config = dict(
    dataset='telescope images of galaxies (Galaxy Zoo DECaLS)',
    image_size=64,
    questions_per_image=4,
    encoder_activation='gelu',
    encoder_avg_pool_shortcut=False,
    fusion_encoder_width=128,
    fusion_encoder_activation='swiglu',
    fusion_encoder_fused_qkv=False,
    fusion_encoder_qk_norm=False,
    fusion_encoder_inner_norm=False,
    optimizer='adamw',
    eps=1e-08,
    batch_size=128,
    lr_schedule='linear',
)
Rows from block 3 of the fusion encoder of a small model that answers yes/no questions on an image's attributes, named by matrix and row number. Rows with one number belong to one neuron. Each number is 200 + 40 x the weight over its row's rms, rounded and kept within 0 to 999. All counts start at 0.
After each neuron's rows are labels from the 100 texts, of 14976, where the neuron reaches its largest size: "tokens" is the input token at the peak. Only what is clearly more common there than usual is listed. The data: telescope images of galaxies (Galaxy Zoo DECaLS).
# gate: MLP gate (fusion_encoder.blocks.3.mlp.gate.weight, 256x128), inputs 0-127
# fc1: MLP up (fusion_encoder.blocks.3.mlp.fc1.weight, 256x128), inputs 0-127
# fc2: MLP down (fusion_encoder.blocks.3.mlp.fc2.weight, 128x256, transposed), outputs 0-127

gate.131,201,131,140,200,228,198,227,215,203,272,183,225,282,278,256,217,240,156,176,125,190,160,181,238,212,144,214,119,182,246,191,261,160,242,276,156,205,153,238,201,232,256,192,177,158,160,155,259,140,132,213,198,175,178,222,221,123,159,190,217,233,169,224,243,196,212,177,191,155,246,180,215,201,170,262,257,209,238,190,254,174,157,269,202,143,257,214,141,197,243,181,253,226,165,224,176,229,212,205,194,225,127,238,172,234,253,215,262,173,116,100,225,201,202,171,159,163,210,164,160,226,199,234,158,159,208,200,220
fc1.131,186,251,198,280,160,190,152,134,109,249,155,196,148,177,155,160,215,170,181,203,194,139,161,136,197,192,183,210,266,187,228,207,198,162,187,223,234,215,206,113,197,188,87,176,208,274,164,237,205,163,199,196,252,223,204,111,198,151,170,209,211,213,165,219,236,183,201,227,157,192,157,245,135,244,206,174,209,212,239,226,222,212,195,169,254,182,185,197,158,195,130,212,232,220,264,168,274,184,229,205,212,201,235,133,205,129,214,205,146,137,194,295,173,182,203,294,171,177,257,126,176,255,163,191,251,241,235,193
fc2.131,201,215,189,169,154,192,143,225,184,234,239,143,147,181,143,223,149,214,260,226,138,224,140,151,261,257,188,202,192,206,257,209,163,284,170,237,213,124,212,156,231,261,215,157,245,227,187,170,208,166,209,204,175,221,201,164,278,206,178,197,120,232,191,229,176,248,212,212,195,207,175,231,104,296,155,179,154,232,147,228,170,176,161,199,162,253,217,180,176,152,266,180,181,98,264,159,196,192,150,243,174,181,223,242,289,157,168,158,203,224,146,204,174,221,257,205,224,269,210,170,222,143,232,236,257,210,193,200
tokens: "edge-on disk: yes"; "edge-on disk: no"

gate.39,178,174,289,218,148,203,153,223,159,223,266,150,229,289,308,160,133,135,212,131,168,221,224,172,178,153,197,164,168,214,219,247,139,253,160,180,195,148,160,117,200,193,178,248,136,244,224,289,251,220,196,227,201,188,175,193,214,124,138,230,162,154,116,269,167,145,161,187,181,156,232,212,197,272,175,158,213,186,215,244,184,233,145,239,185,159,198,258,201,197,240,202,212,177,165,217,192,142,136,227,194,241,184,252,207,248,239,232,240,171,227,153,219,251,235,219,189,171,174,229,197,221,206,187,182,167,192,206
fc1.39,167,237,210,166,206,234,162,161,168,250,210,153,239,169,268,250,185,226,185,252,275,121,202,206,176,132,238,154,163,242,195,230,239,193,127,209,149,207,147,153,204,268,165,182,180,196,178,212,283,223,155,247,201,162,277,136,248,211,236,213,180,256,262,209,199,238,201,175,176,143,242,211,149,130,183,213,167,236,232,170,250,186,179,250,213,211,232,133,168,148,255,238,261,202,269,140,158,228,182,213,241,159,272,152,146,142,249,226,196,163,174,224,160,264,194,193,193,134,193,142,187,240,207,240,191,205,185,240
fc2.39,281,162,218,288,212,162,154,163,220,193,150,159,261,255,181,250,201,283,232,240,172,216,177,150,166,153,176,263,172,171,136,173,206,247,228,192,180,251,119,198,223,174,158,111,205,167,209,245,251,225,134,172,132,229,179,248,164,224,250,227,204,172,198,167,179,240,160,139,202,221,185,189,213,184,221,191,128,167,164,151,186,246,206,175,116,211,231,228,191,118,200,169,191,171,138,251,192,222,203,254,267,249,190,214,223,136,246,145,170,209,240,165,183,230,239,142,123,173,205,219,182,227,226,216,188,253,157,170
tokens: "edge-on disk: yes"

gate.220,162,234,238,182,214,147,238,175,213,162,253,145,259,218,203,184,276,170,312,187,210,159,178,178,178,238,155,200,195,144,235,212,188,194,231,197,266,169,223,179,203,191,179,220,225,174,271,202,226,245,188,253,313,181,189,130,296,239,208,133,175,220,251,226,158,160,137,188,215,226,224,213,187,198,157,211,154,219,121,275,214,244,205,231,231,171,156,206,151,183,228,123,208,173,161,161,139,248,239,242,186,204,222,154,268,133,185,231,141,223,215,189,196,253,137,184,196,210,194,254,170,226,131,177,212,132,195,226
fc1.220,174,207,182,231,197,209,206,226,255,255,209,235,229,251,242,199,264,180,181,188,173,231,209,241,151,131,201,175,173,237,174,200,139,234,242,206,176,113,200,245,152,204,233,233,226,141,199,235,211,224,232,203,186,177,203,166,179,218,172,228,185,190,200,155,188,264,136,281,162,224,237,198,282,125,183,181,196,225,233,189,254,234,255,144,190,264,225,193,161,215,170,220,211,157,256,190,245,188,186,209,292,133,233,134,214,189,176,154,164,170,302,148,126,216,156,282,160,224,142,179,236,198,152,198,216,100,256,151
fc2.220,198,248,111,231,122,235,241,166,157,238,186,203,186,253,218,126,266,127,182,218,183,256,160,223,154,153,230,161,210,212,170,192,248,211,141,205,140,129,240,212,126,170,206,168,167,188,227,211,169,222,203,226,115,161,181,234,239,171,163,251,280,213,184,192,204,168,106,178,207,220,273,220,226,207,188,246,223,177,217,65,239,177,170,239,192,171,262,186,216,146,180,238,161,144,200,163,227,220,215,221,123,210,246,238,126,190,182,186,214,197,187,123,200,237,193,133,205,210,183,226,213,166,193,190,170,242,235,220
tokens: "edge-on disk: no"; "spiral arms: no"; "bar: no"

gate.228,265,206,137,242,163,259,164,255,116,245,158,211,177,227,220,157,155,219,171,177,151,212,264,186,271,124,255,161,196,191,188,206,149,212,119,188,292,230,149,216,200,166,216,141,245,172,171,192,238,168,181,214,224,207,277,228,252,151,219,230,254,179,178,166,198,162,267,178,198,245,248,257,212,163,244,147,215,149,194,215,249,262,162,169,157,248,202,276,221,190,235,212,201,167,215,289,102,202,240,226,224,149,239,258,222,175,186,262,238,173,146,201,220,193,205,203,213,225,242,147,209,165,214,200,203,162,220,175
fc1.228,240,229,278,250,200,129,198,182,248,229,145,234,236,139,189,96,244,202,271,189,192,199,224,220,168,205,219,227,249,201,210,200,233,191,280,287,217,187,154,150,148,133,191,186,239,172,236,135,173,175,236,216,223,180,179,239,207,201,180,169,276,251,274,176,219,195,257,152,124,225,193,154,223,265,150,186,154,247,236,129,193,195,185,200,176,201,254,155,204,177,182,180,137,213,223,191,169,201,175,236,257,210,254,251,139,218,184,163,172,126,216,225,187,123,191,194,190,229,249,180,190,208,269,132,168,256,249,198
fc2.228,159,190,172,171,180,156,174,167,173,265,238,200,212,182,136,191,227,172,162,212,192,207,246,277,154,209,225,219,182,233,112,205,259,249,178,242,258,227,210,126,141,187,225,199,201,132,198,175,253,126,226,230,110,186,176,210,190,212,128,147,200,165,162,177,256,217,177,211,167,144,159,212,217,129,188,175,209,252,224,196,147,144,301,252,213,284,172,132,209,180,166,266,235,136,207,279,233,275,165,204,194,262,214,233,186,215,179,220,171,241,175,219,260,168,202,158,195,159,219,178,222,216,190,228,194,198,231,284
tokens: "shape: featured or disk"; "edge-on disk: no"

gate.195,186,232,188,223,176,223,155,262,149,143,115,197,157,135,170,225,235,233,179,179,244,194,164,209,175,168,183,160,127,242,168,200,225,165,158,220,171,72,158,136,255,193,186,250,144,231,225,242,125,214,190,262,172,273,146,224,250,170,202,137,233,149,232,208,244,221,212,220,203,118,186,176,141,179,161,183,152,141,232,274,232,193,201,224,196,132,150,192,189,96,254,216,181,203,218,201,134,237,225,190,178,199,189,258,221,180,168,225,194,159,154,159,147,154,215,242,232,220,195,177,131,185,216,187,218,174,179,197
fc1.195,168,250,224,239,247,182,233,110,180,238,252,180,171,176,154,191,153,144,186,212,254,255,130,190,203,116,267,214,267,161,186,211,217,216,218,196,163,176,194,193,172,250,232,228,188,220,115,242,198,185,258,159,156,180,164,124,185,137,169,168,222,161,220,204,200,217,191,168,289,228,195,167,212,187,211,221,192,135,180,178,199,256,245,236,179,264,178,196,193,180,195,141,185,265,250,214,237,172,188,224,228,249,205,152,237,210,206,233,235,212,286,210,248,95,139,122,220,146,243,166,189,190,157,214,139,272,225,244
fc2.195,231,249,192,157,245,208,219,246,220,150,238,205,255,287,238,216,261,205,282,198,215,267,201,251,193,228,165,161,230,183,135,205,165,206,201,248,152,257,127,266,232,199,143,159,192,202,221,238,195,257,140,184,243,224,187,203,224,254,262,199,180,128,173,191,122,239,162,251,249,216,220,180,185,302,176,244,194,246,210,169,165,200,139,180,206,277,197,269,127,237,226,205,165,201,185,217,175,156,195,186,208,278,191,176,173,255,232,224,148,262,164,173,136,173,229,199,170,208,254,153,166,136,235,185,231,199,166,217
tokens: "merging: minor disturbance"; "spiral arms: no"; "merging: major disturbance"

gate.38,206,247,258,214,180,225,191,227,237,267,142,135,250,197,198,209,239,176,211,200,185,239,232,228,132,229,166,202,143,178,211,211,255,268,244,134,158,175,173,238,136,218,187,192,228,195,159,158,171,167,175,185,239,170,192,187,175,155,200,235,238,164,221,243,249,233,140,113,167,196,211,155,177,203,225,225,191,150,318,173,205,203,170,183,232,165,34,251,157,209,218,166,273,261,208,153,172,200,157,251,180,185,246,187,228,197,211,116,205,223,140,190,196,249,232,183,178,231,239,162,192,217,178,194,272,159,230,179
fc1.38,209,200,200,156,199,178,197,223,178,184,189,169,215,279,207,259,180,268,192,238,173,176,137,202,176,198,224,271,262,178,177,168,189,193,136,222,178,198,191,134,190,224,233,129,210,202,221,202,219,151,201,147,182,252,205,285,233,164,162,175,106,302,159,210,146,153,252,280,154,161,245,269,316,160,156,176,177,137,213,254,168,110,190,190,186,186,230,177,200,172,164,186,151,257,176,216,266,172,204,230,189,189,219,230,161,135,226,269,206,123,237,207,208,167,214,240,220,202,205,190,170,188,171,231,171,197,170,257
fc2.38,150,186,251,176,236,189,234,265,154,268,210,211,183,176,158,143,187,202,145,203,185,198,173,242,171,132,246,255,159,159,138,183,163,222,215,148,257,205,257,172,167,250,181,191,249,268,166,209,128,179,169,173,168,246,114,130,228,264,261,225,277,170,234,218,221,222,173,176,164,263,169,162,212,244,152,160,158,172,248,224,174,237,186,151,190,226,180,252,198,244,262,182,186,161,164,154,210,293,261,144,208,221,199,251,178,204,274,166,212,125,186,238,220,259,237,161,183,213,229,211,172,182,256,209,197,169,193,151
tokens: "edge-on disk: no"; "shape: featured or disk"; "bar: no"; "spiral arms: no"

gate.69,229,213,181,175,144,176,129,256,139,143,245,203,216,196,164,182,173,199,182,216,278,222,210,193,177,211,176,162,169,200,225,184,221,246,220,178,213,247,232,213,216,211,170,168,202,130,126,200,263,230,176,254,256,136,229,253,250,250,220,135,144,179,191,127,133,219,196,255,157,201,200,173,167,139,259,195,118,269,224,165,192,133,230,172,174,110,151,261,155,192,144,213,166,141,141,200,178,187,226,249,243,231,155,189,230,203,206,169,263,143,198,193,161,159,241,250,177,147,222,223,187,156,249,221,199,250,270,223
fc1.69,227,216,203,266,191,213,182,118,208,238,187,283,185,207,163,189,218,148,205,158,201,209,218,179,198,191,196,181,160,198,241,145,221,216,161,224,283,138,196,217,190,258,168,176,204,215,165,254,191,151,211,226,145,150,194,235,190,198,208,211,255,131,219,254,119,202,185,202,264,183,226,108,212,178,204,129,181,122,162,232,173,197,257,191,147,274,154,241,191,175,209,182,177,193,233,203,213,150,225,234,115,174,142,245,180,176,230,278,194,202,212,86,181,300,244,208,146,138,214,221,167,207,237,136,218,229,154,247
fc2.69,177,185,236,175,217,261,309,121,264,200,164,231,219,189,231,203,204,217,134,125,236,243,196,219,194,170,166,232,195,214,290,205,208,242,171,219,248,201,219,284,189,179,222,208,231,171,224,148,229,215,196,235,187,235,143,210,276,139,209,214,233,262,119,244,168,232,212,180,185,238,99,237,238,206,165,183,245,221,193,150,235,158,172,252,259,199,192,147,188,124,249,177,170,173,163,153,295,116,141,161,204,251,187,202,169,171,186,160,179,169,257,170,188,201,245,215,242,194,226,247,190,189,218,202,273,211,203,163
tokens: "merging: minor disturbance"

gate.151,218,258,177,168,219,199,144,212,191,209,164,141,281,171,184,176,241,171,132,150,252,234,221,143,244,79,159,130,201,248,167,239,213,191,132,212,130,157,173,152,181,200,204,262,185,147,185,205,186,178,192,221,181,193,202,195,187,248,215,237,221,166,212,265,247,231,214,185,97,199,174,282,260,216,181,151,226,167,263,238,223,175,256,185,152,212,241,207,190,140,139,291,192,199,257,179,206,169,228,206,209,254,190,260,220,161,164,182,232,150,192,186,200,160,179,298,190,214,133,152,234,177,215,208,216,162,161,222
fc1.151,173,166,175,186,209,223,240,221,192,202,230,195,178,68,207,201,254,238,199,207,205,172,150,263,226,196,188,178,259,231,225,194,226,221,149,144,222,218,105,188,145,128,147,155,195,258,174,214,205,263,166,128,193,215,269,211,170,207,165,232,141,235,156,180,217,227,138,184,150,181,147,212,130,185,261,197,179,192,257,209,223,150,212,235,149,283,182,180,250,251,141,128,200,185,205,161,191,235,181,152,222,157,173,121,160,244,197,211,208,156,230,134,225,215,242,237,210,192,271,220,148,167,260,261,192,234,247,179
fc2.151,209,221,201,136,181,165,178,218,130,213,190,236,170,148,193,263,226,177,209,237,223,205,152,252,228,258,205,214,183,266,199,281,235,185,205,187,258,242,185,193,91,243,227,242,178,236,214,276,194,169,159,122,191,233,162,174,217,165,173,189,180,206,112,154,230,265,190,175,227,166,178,251,109,137,228,174,218,158,152,189,250,164,172,219,219,201,230,237,234,177,156,185,197,152,171,211,196,201,118,225,142,195,231,209,256,195,248,158,180,266,177,190,109,167,264,220,137,193,193,166,221,239,198,216,157,122,136,254
tokens: "edge-on disk: yes"; "roundness: cigar-shaped"; "spiral arms: no"

gate.118,223,218,281,208,185,153,211,236,222,176,128,136,164,189,209,150,171,213,244,246,208,235,129,211,267,235,184,240,237,122,203,185,126,139,217,201,191,235,192,192,180,178,204,291,204,186,251,186,213,172,196,200,238,225,216,148,223,243,237,190,180,234,187,234,270,161,273,176,230,250,249,236,214,295,184,183,228,209,229,163,223,190,231,180,222,259,237,185,167,221,217,198,204,179,320,255,188,167,162,135,186,129,227,220,180,263,189,240,154,216,245,190,165,191,227,194,252,238,187,249,216,139,205,170,260,198,306,266
fc1.118,165,204,165,160,272,172,238,218,225,155,286,256,223,247,188,219,185,210,233,219,274,190,159,213,172,220,212,162,223,206,164,219,195,203,236,252,246,173,257,167,186,179,205,245,143,222,163,194,160,174,174,190,242,241,165,248,201,155,274,156,251,259,221,181,268,218,221,184,305,193,228,140,216,215,196,168,259,179,233,214,226,155,154,199,261,221,284,239,214,227,182,191,165,196,279,202,150,193,240,247,202,252,179,169,230,123,186,195,101,236,151,194,205,128,250,186,229,273,207,102,124,180,224,174,211,181,219,205
fc2.118,258,125,203,113,180,208,188,186,233,106,158,179,150,114,174,224,121,134,139,236,255,182,194,204,188,211,179,279,214,111,173,191,217,258,130,237,234,161,146,239,149,253,303,191,229,201,158,196,197,235,234,135,192,190,217,213,188,213,107,220,174,216,213,261,267,204,199,211,149,231,251,249,174,234,228,185,238,235,170,220,195,197,215,164,174,241,167,187,178,212,187,186,212,167,207,246,193,201,183,203,198,254,186,182,227,256,221,237,152,233,183,178,144,217,182,264,176,162,249,129,156,208,237,151,239,255,168,190
tokens: "edge-on disk: yes"; "roundness: cigar-shaped"

gate.119,191,237,192,223,174,158,136,263,106,142,227,139,174,151,241,176,228,263,245,180,154,138,206,249,229,238,215,229,159,269,209,211,215,189,150,213,265,180,232,255,213,253,161,173,142,256,203,200,155,244,171,198,198,197,165,161,257,176,157,241,171,189,200,200,227,245,205,193,263,126,279,250,153,283,173,203,263,203,259,187,170,158,162,221,250,208,236,227,170,154,234,190,207,198,115,232,187,217,161,242,182,190,158,193,250,169,178,253,173,168,156,204,151,202,121,233,196,252,255,164,191,166,267,174,140,157,183,212
fc1.119,287,201,283,129,171,201,204,201,180,190,191,225,208,258,277,222,109,231,160,142,214,176,186,208,276,238,164,235,127,186,190,157,138,233,230,272,141,154,243,251,157,142,219,131,178,202,217,168,222,211,206,160,179,149,225,176,208,153,246,148,231,192,239,246,208,118,163,216,256,206,221,170,258,187,217,198,200,234,192,200,237,255,158,195,231,268,183,171,206,223,185,222,165,229,222,207,128,239,261,233,135,195,230,240,248,259,166,230,234,205,276,174,238,211,208,235,172,236,195,181,104,175,240,199,185,193,258,174
fc2.119,178,268,198,163,238,201,234,227,239,221,251,192,138,115,233,245,224,183,224,112,276,167,256,168,177,215,210,143,150,111,208,182,186,249,225,205,209,134,151,127,193,174,193,230,161,222,117,216,226,188,223,261,141,151,145,221,280,209,167,169,177,150,247,200,149,195,192,232,285,261,216,233,171,176,202,188,193,177,199,197,179,203,206,224,181,178,160,125,282,195,174,167,147,229,210,196,220,239,243,291,195,272,145,232,225,202,220,226,164,217,239,142,220,256,166,197,173,203,231,245,218,154,195,239,170,189,236,256
tokens: "edge-on disk: no"; "shape: featured or disk"

gate.101,165,197,232,269,231,235,174,235,269,256,136,204,192,143,205,264,181,213,166,221,194,232,184,166,182,147,264,253,191,214,152,143,216,201,222,85,174,201,197,164,249,201,208,162,198,132,216,158,193,207,189,280,135,178,179,255,248,241,236,164,250,188,211,122,190,265,199,230,209,195,254,206,180,188,234,207,193,198,162,144,247,168,212,250,247,166,223,154,151,108,214,256,261,193,214,154,168,184,181,204,263,226,165,184,173,250,165,193,166,191,155,148,203,210,194,193,244,236,248,122,224,151,251,271,223,224,292,194
fc1.101,163,196,216,170,254,192,247,206,201,222,255,203,132,260,128,173,260,230,287,132,201,165,157,263,187,231,239,197,263,246,258,229,158,287,255,175,183,206,260,221,254,172,204,227,238,203,211,248,202,118,233,174,253,160,201,234,225,229,159,232,185,241,222,162,241,177,178,199,153,132,230,270,203,254,135,213,213,199,160,178,256,192,223,276,158,226,153,228,207,159,185,145,217,220,212,146,233,176,238,270,204,212,185,217,192,186,212,213,153,220,287,244,237,243,148,128,234,160,236,207,188,234,230,151,201,255,157,208
fc2.101,243,149,184,135,243,244,182,249,218,270,250,231,282,156,141,198,182,234,252,264,248,191,145,272,208,243,158,195,255,181,176,211,171,186,201,136,243,180,258,152,207,255,132,170,152,238,232,234,262,176,180,192,287,255,210,205,208,175,138,163,202,226,265,178,199,154,177,184,226,217,233,223,172,255,241,230,256,196,139,189,202,220,165,250,110,205,138,185,236,177,179,207,194,257,209,144,103,165,240,162,241,228,225,220,260,246,191,245,164,226,148,261,185,222,231,207,194,214,215,176,217,230,146,224,156,216,188,190
tokens: "merging: minor disturbance"; "merging: major disturbance"; "merging: merger"

gate.199,91,156,208,235,222,207,172,261,233,229,136,152,216,182,232,207,171,197,196,267,227,239,236,137,237,172,167,198,156,237,219,183,236,159,261,281,254,121,236,262,139,183,207,258,232,256,224,248,181,202,238,269,176,171,128,245,195,206,136,148,248,224,170,259,196,178,208,196,121,228,243,224,223,248,187,188,233,191,221,190,252,144,213,211,239,233,214,160,150,189,241,266,248,179,142,185,191,89,154,222,264,207,162,217,191,181,213,190,194,212,176,173,230,168,215,223,157,206,228,223,253,217,180,254,187,133,148,200
fc1.199,218,252,195,151,153,225,238,190,230,192,247,218,260,224,218,138,301,193,135,158,174,103,231,204,178,201,202,242,182,225,144,187,155,208,176,203,168,194,134,221,189,213,143,167,181,254,186,185,190,240,185,173,188,135,203,176,134,217,214,262,218,249,205,248,112,144,213,192,197,188,178,180,220,205,229,155,306,243,158,148,150,194,183,179,240,169,181,163,246,254,166,193,175,243,174,196,223,215,139,165,206,230,211,119,251,194,186,135,82,225,128,137,199,150,176,220,182,216,213,288,174,185,222,199,178,150,209,231
fc2.199,175,148,169,221,251,159,231,136,152,262,276,215,140,166,190,305,166,222,271,196,208,227,162,280,228,170,188,205,202,182,181,182,194,165,197,209,224,185,182,250,173,129,268,262,192,210,261,218,199,262,210,167,205,148,274,210,172,252,229,182,238,180,151,183,219,198,200,286,171,194,260,253,252,223,229,204,183,187,214,141,197,213,242,247,170,206,194,220,189,207,116,229,208,186,126,220,201,240,146,231,188,167,178,236,196,166,110,189,238,185,153,178,123,172,188,215,157,126,184,276,195,140,238,257,168,212,153,241
tokens: "edge-on disk: yes"; "roundness: cigar-shaped"

gate.157,176,195,231,267,241,160,201,212,194,208,154,243,170,236,247,194,197,214,111,145,242,252,261,254,202,231,234,170,222,183,271,195,170,265,173,150,185,147,251,300,257,173,254,253,171,174,226,226,189,192,168,243,290,149,162,202,173,278,149,162,169,175,167,217,192,189,136,241,176,163,277,188,247,224,238,189,283,182,238,234,232,230,227,205,112,244,247,241,176,220,256,197,177,206,202,194,178,164,180,143,220,231,202,251,198,179,214,225,249,223,249,208,175,262,231,273,200,211,197,134,183,174,228,203,142,156,227,243
fc1.157,252,209,252,148,219,177,207,242,165,254,196,175,201,141,185,116,232,108,165,179,142,212,179,114,205,208,147,158,183,170,181,229,215,205,168,219,255,190,164,278,152,146,212,173,231,256,228,190,163,184,241,214,203,235,207,187,214,230,186,184,130,260,227,289,165,180,185,181,194,177,266,231,118,249,191,227,144,232,184,266,181,189,197,191,178,190,248,197,165,163,158,158,163,148,247,175,167,149,170,150,117,226,211,150,225,261,124,158,174,187,148,138,211,262,204,264,232,208,216,253,159,170,148,220,193,197,146,231
fc2.157,200,217,257,163,262,206,301,132,215,231,256,200,180,248,224,168,254,196,260,169,180,206,255,220,202,231,166,216,209,150,171,150,137,230,266,244,167,275,214,259,203,175,195,217,249,165,234,213,195,217,260,172,223,199,128,186,200,137,240,172,162,171,187,247,212,220,232,193,240,101,204,252,184,185,224,193,159,286,165,172,162,211,156,242,246,148,149,210,221,144,233,161,177,270,209,164,173,173,191,254,179,140,212,174,143,210,171,175,217,197,266,271,189,198,145,145,183,199,159,217,153,148,223,256,217,278,173,154
tokens: "edge-on disk: yes"; "merging: merger"

gate.212,213,199,261,163,184,188,207,147,245,151,170,144,170,146,196,144,174,202,248,161,202,303,180,203,155,199,206,168,171,238,269,209,248,187,213,135,171,115,202,288,172,198,204,291,165,292,217,232,181,219,116,235,223,126,200,170,145,218,169,207,220,194,250,182,196,236,197,236,215,245,176,137,152,147,186,185,192,226,240,150,222,261,190,167,248,194,213,192,229,207,220,210,265,131,197,202,172,167,186,235,150,211,228,222,162,322,220,184,206,233,148,234,239,166,243,244,192,195,248,122,229,224,151,193,206,245,193,226
fc1.212,230,172,190,180,258,187,202,219,215,175,233,187,253,210,257,166,185,210,257,239,173,213,173,230,196,169,242,191,151,189,226,152,292,217,258,154,208,171,179,156,125,165,223,249,140,235,198,240,229,221,133,195,212,189,195,169,136,240,239,128,238,179,260,234,154,208,176,232,166,207,143,196,168,123,176,229,277,219,172,200,208,278,152,138,180,126,289,190,169,184,183,217,235,127,209,154,247,231,276,135,154,255,181,220,192,227,213,248,133,162,195,192,196,249,174,141,221,154,184,194,255,151,182,211,190,295,202,191
fc2.212,145,97,236,207,272,192,226,226,204,159,186,209,249,166,222,217,184,239,170,259,192,277,257,223,183,130,186,148,187,196,193,214,206,200,187,157,233,163,182,220,200,181,201,190,180,176,175,176,134,223,201,198,263,149,168,184,185,227,197,151,180,174,275,172,241,153,219,232,246,214,226,223,238,208,181,220,263,260,179,162,172,229,244,179,314,235,224,219,178,226,192,133,123,234,272,168,186,243,146,189,194,221,137,123,178,181,203,250,192,330,225,171,161,185,244,243,198,151,194,271,158,163,230,168,156,251,149,192
tokens: "edge-on disk: no"; "bar: no"; "spiral arms: no"

gate.22,154,257,163,233,168,244,159,209,246,161,139,280,211,169,160,247,241,201,262,245,190,140,176,235,200,231,226,166,217,200,177,200,202,206,244,121,258,191,191,238,236,243,182,181,238,258,178,174,177,170,164,215,222,187,166,129,219,209,140,185,263,142,225,185,183,227,221,161,204,203,209,213,231,187,139,182,232,174,210,210,163,180,189,263,125,239,272,150,125,139,200,248,215,169,137,177,188,204,188,144,158,142,208,241,182,192,240,266,215,266,191,150,121,158,184,157,220,295,227,128,274,164,172,158,254,234,228,201
fc1.22,186,250,200,200,272,254,244,172,234,154,172,153,242,172,152,129,226,217,199,152,263,176,199,152,194,144,239,193,220,230,195,201,198,217,220,195,199,195,194,66,156,267,170,147,147,167,256,254,235,246,260,222,225,226,221,194,281,230,208,176,144,170,253,168,139,244,275,251,190,130,240,195,212,199,188,212,257,198,176,186,206,266,189,205,235,252,101,193,226,241,166,207,221,191,287,250,252,174,178,196,249,164,187,174,192,199,183,162,178,135,210,221,177,184,248,203,145,183,159,203,210,149,253,244,235,200,137,164
fc2.22,171,196,192,176,198,144,241,160,217,179,206,198,180,254,252,125,245,208,105,175,147,197,258,166,180,137,148,215,181,227,238,186,130,173,173,264,245,168,276,164,243,155,201,151,265,119,239,205,248,247,293,218,234,202,189,140,157,182,259,188,148,209,160,184,192,147,196,252,176,166,217,181,172,203,203,248,149,150,210,173,171,218,241,132,176,104,199,206,245,161,219,190,160,230,200,217,198,220,241,171,145,244,230,263,233,155,235,172,183,166,232,209,251,184,175,259,117,210,226,195,176,143,180,253,207,218,255,216
tokens: "edge-on disk: no"; "shape: featured or disk"; "spiral arms: no"; "bar: no"

gate.70,214,170,180,254,197,163,229,171,172,257,130,291,127,175,180,221,277,227,205,205,182,233,255,210,195,149,261,169,206,172,209,222,183,162,247,172,190,152,170,246,188,264,150,194,242,129,147,209,262,234,183,237,222,210,218,135,211,177,196,220,229,189,210,182,175,148,232,246,185,184,228,141,222,300,155,146,194,154,139,178,171,215,133,205,287,125,197,188,172,242,298,166,179,188,230,199,235,128,148,190,188,173,218,207,283,191,191,258,236,248,237,156,192,151,189,170,148,258,222,230,241,222,210,206,203,165,143,211
fc1.70,200,218,197,266,230,199,184,252,186,246,123,224,194,190,198,210,268,251,234,207,196,212,171,249,186,203,158,244,158,247,219,236,175,248,184,131,155,173,141,181,255,121,251,294,197,221,206,264,267,184,157,168,219,234,197,157,247,243,199,185,245,229,239,172,114,229,180,195,194,208,208,150,195,163,194,135,139,219,176,155,194,167,158,194,191,221,181,210,247,193,222,209,265,186,286,250,127,180,266,238,208,119,153,287,178,215,263,239,226,236,257,267,181,217,176,210,205,234,233,221,179,245,183,193,271,160,245,169
fc2.70,210,163,238,195,238,183,114,250,203,276,222,123,223,204,145,285,232,127,259,272,249,259,122,251,206,238,163,148,219,157,261,188,171,179,186,155,226,152,194,152,131,208,162,204,217,200,279,217,160,190,199,176,207,247,274,210,235,218,140,273,196,185,210,201,160,211,201,137,215,233,210,198,159,156,207,213,215,225,192,215,134,216,146,220,218,247,209,220,143,232,184,256,243,214,216,242,252,237,166,204,152,232,194,259,244,158,158,263,191,188,232,179,149,230,216,230,226,224,227,176,269,273,216,183,181,257,249,163
tokens: "edge-on disk: yes"; "spiral arms: no"

gate.43,125,196,262,227,177,269,105,182,271,124,195,178,185,247,253,242,231,257,280,242,231,192,237,125,203,194,196,248,244,205,182,182,203,129,173,204,237,141,146,241,113,215,220,163,201,217,235,221,183,182,165,223,147,205,215,189,250,263,177,208,237,236,258,241,247,151,243,195,177,204,218,196,202,230,143,177,195,250,258,210,167,235,269,238,219,202,194,236,250,251,182,164,216,175,190,265,192,158,129,187,246,217,122,209,140,217,227,190,147,200,219,189,220,140,92,173,180,227,174,153,216,243,216,176,157,187,194,203
fc1.43,234,198,154,255,251,170,159,187,136,136,222,223,178,269,170,258,167,214,220,195,127,136,258,191,264,195,231,232,151,256,231,203,263,194,275,242,267,195,252,169,255,242,156,213,197,152,194,176,242,196,245,164,222,217,148,194,233,178,188,196,248,158,236,121,172,210,180,210,226,211,231,272,230,181,165,164,203,180,225,228,123,150,287,172,236,219,191,233,148,266,179,214,252,225,237,253,221,215,112,199,304,181,219,165,266,258,120,169,185,183,212,168,122,208,218,189,186,226,193,204,215,210,188,229,206,190,221,215
fc2.43,178,229,183,194,156,182,189,172,231,240,166,263,203,207,179,177,221,202,182,190,135,241,158,229,212,215,209,206,228,182,236,277,275,216,215,165,188,291,182,209,128,217,214,182,239,301,200,157,283,221,155,251,183,236,206,158,277,256,177,171,221,175,197,242,186,188,258,279,145,163,184,207,117,162,214,181,161,169,211,174,245,209,278,266,184,179,249,161,251,140,215,249,198,116,169,206,161,216,159,245,206,144,219,231,263,233,122,209,167,245,223,253,238,194,188,177,187,266,178,244,256,118,204,173,192,204,182,212
tokens: "shape: featured or disk"; "edge-on disk: yes"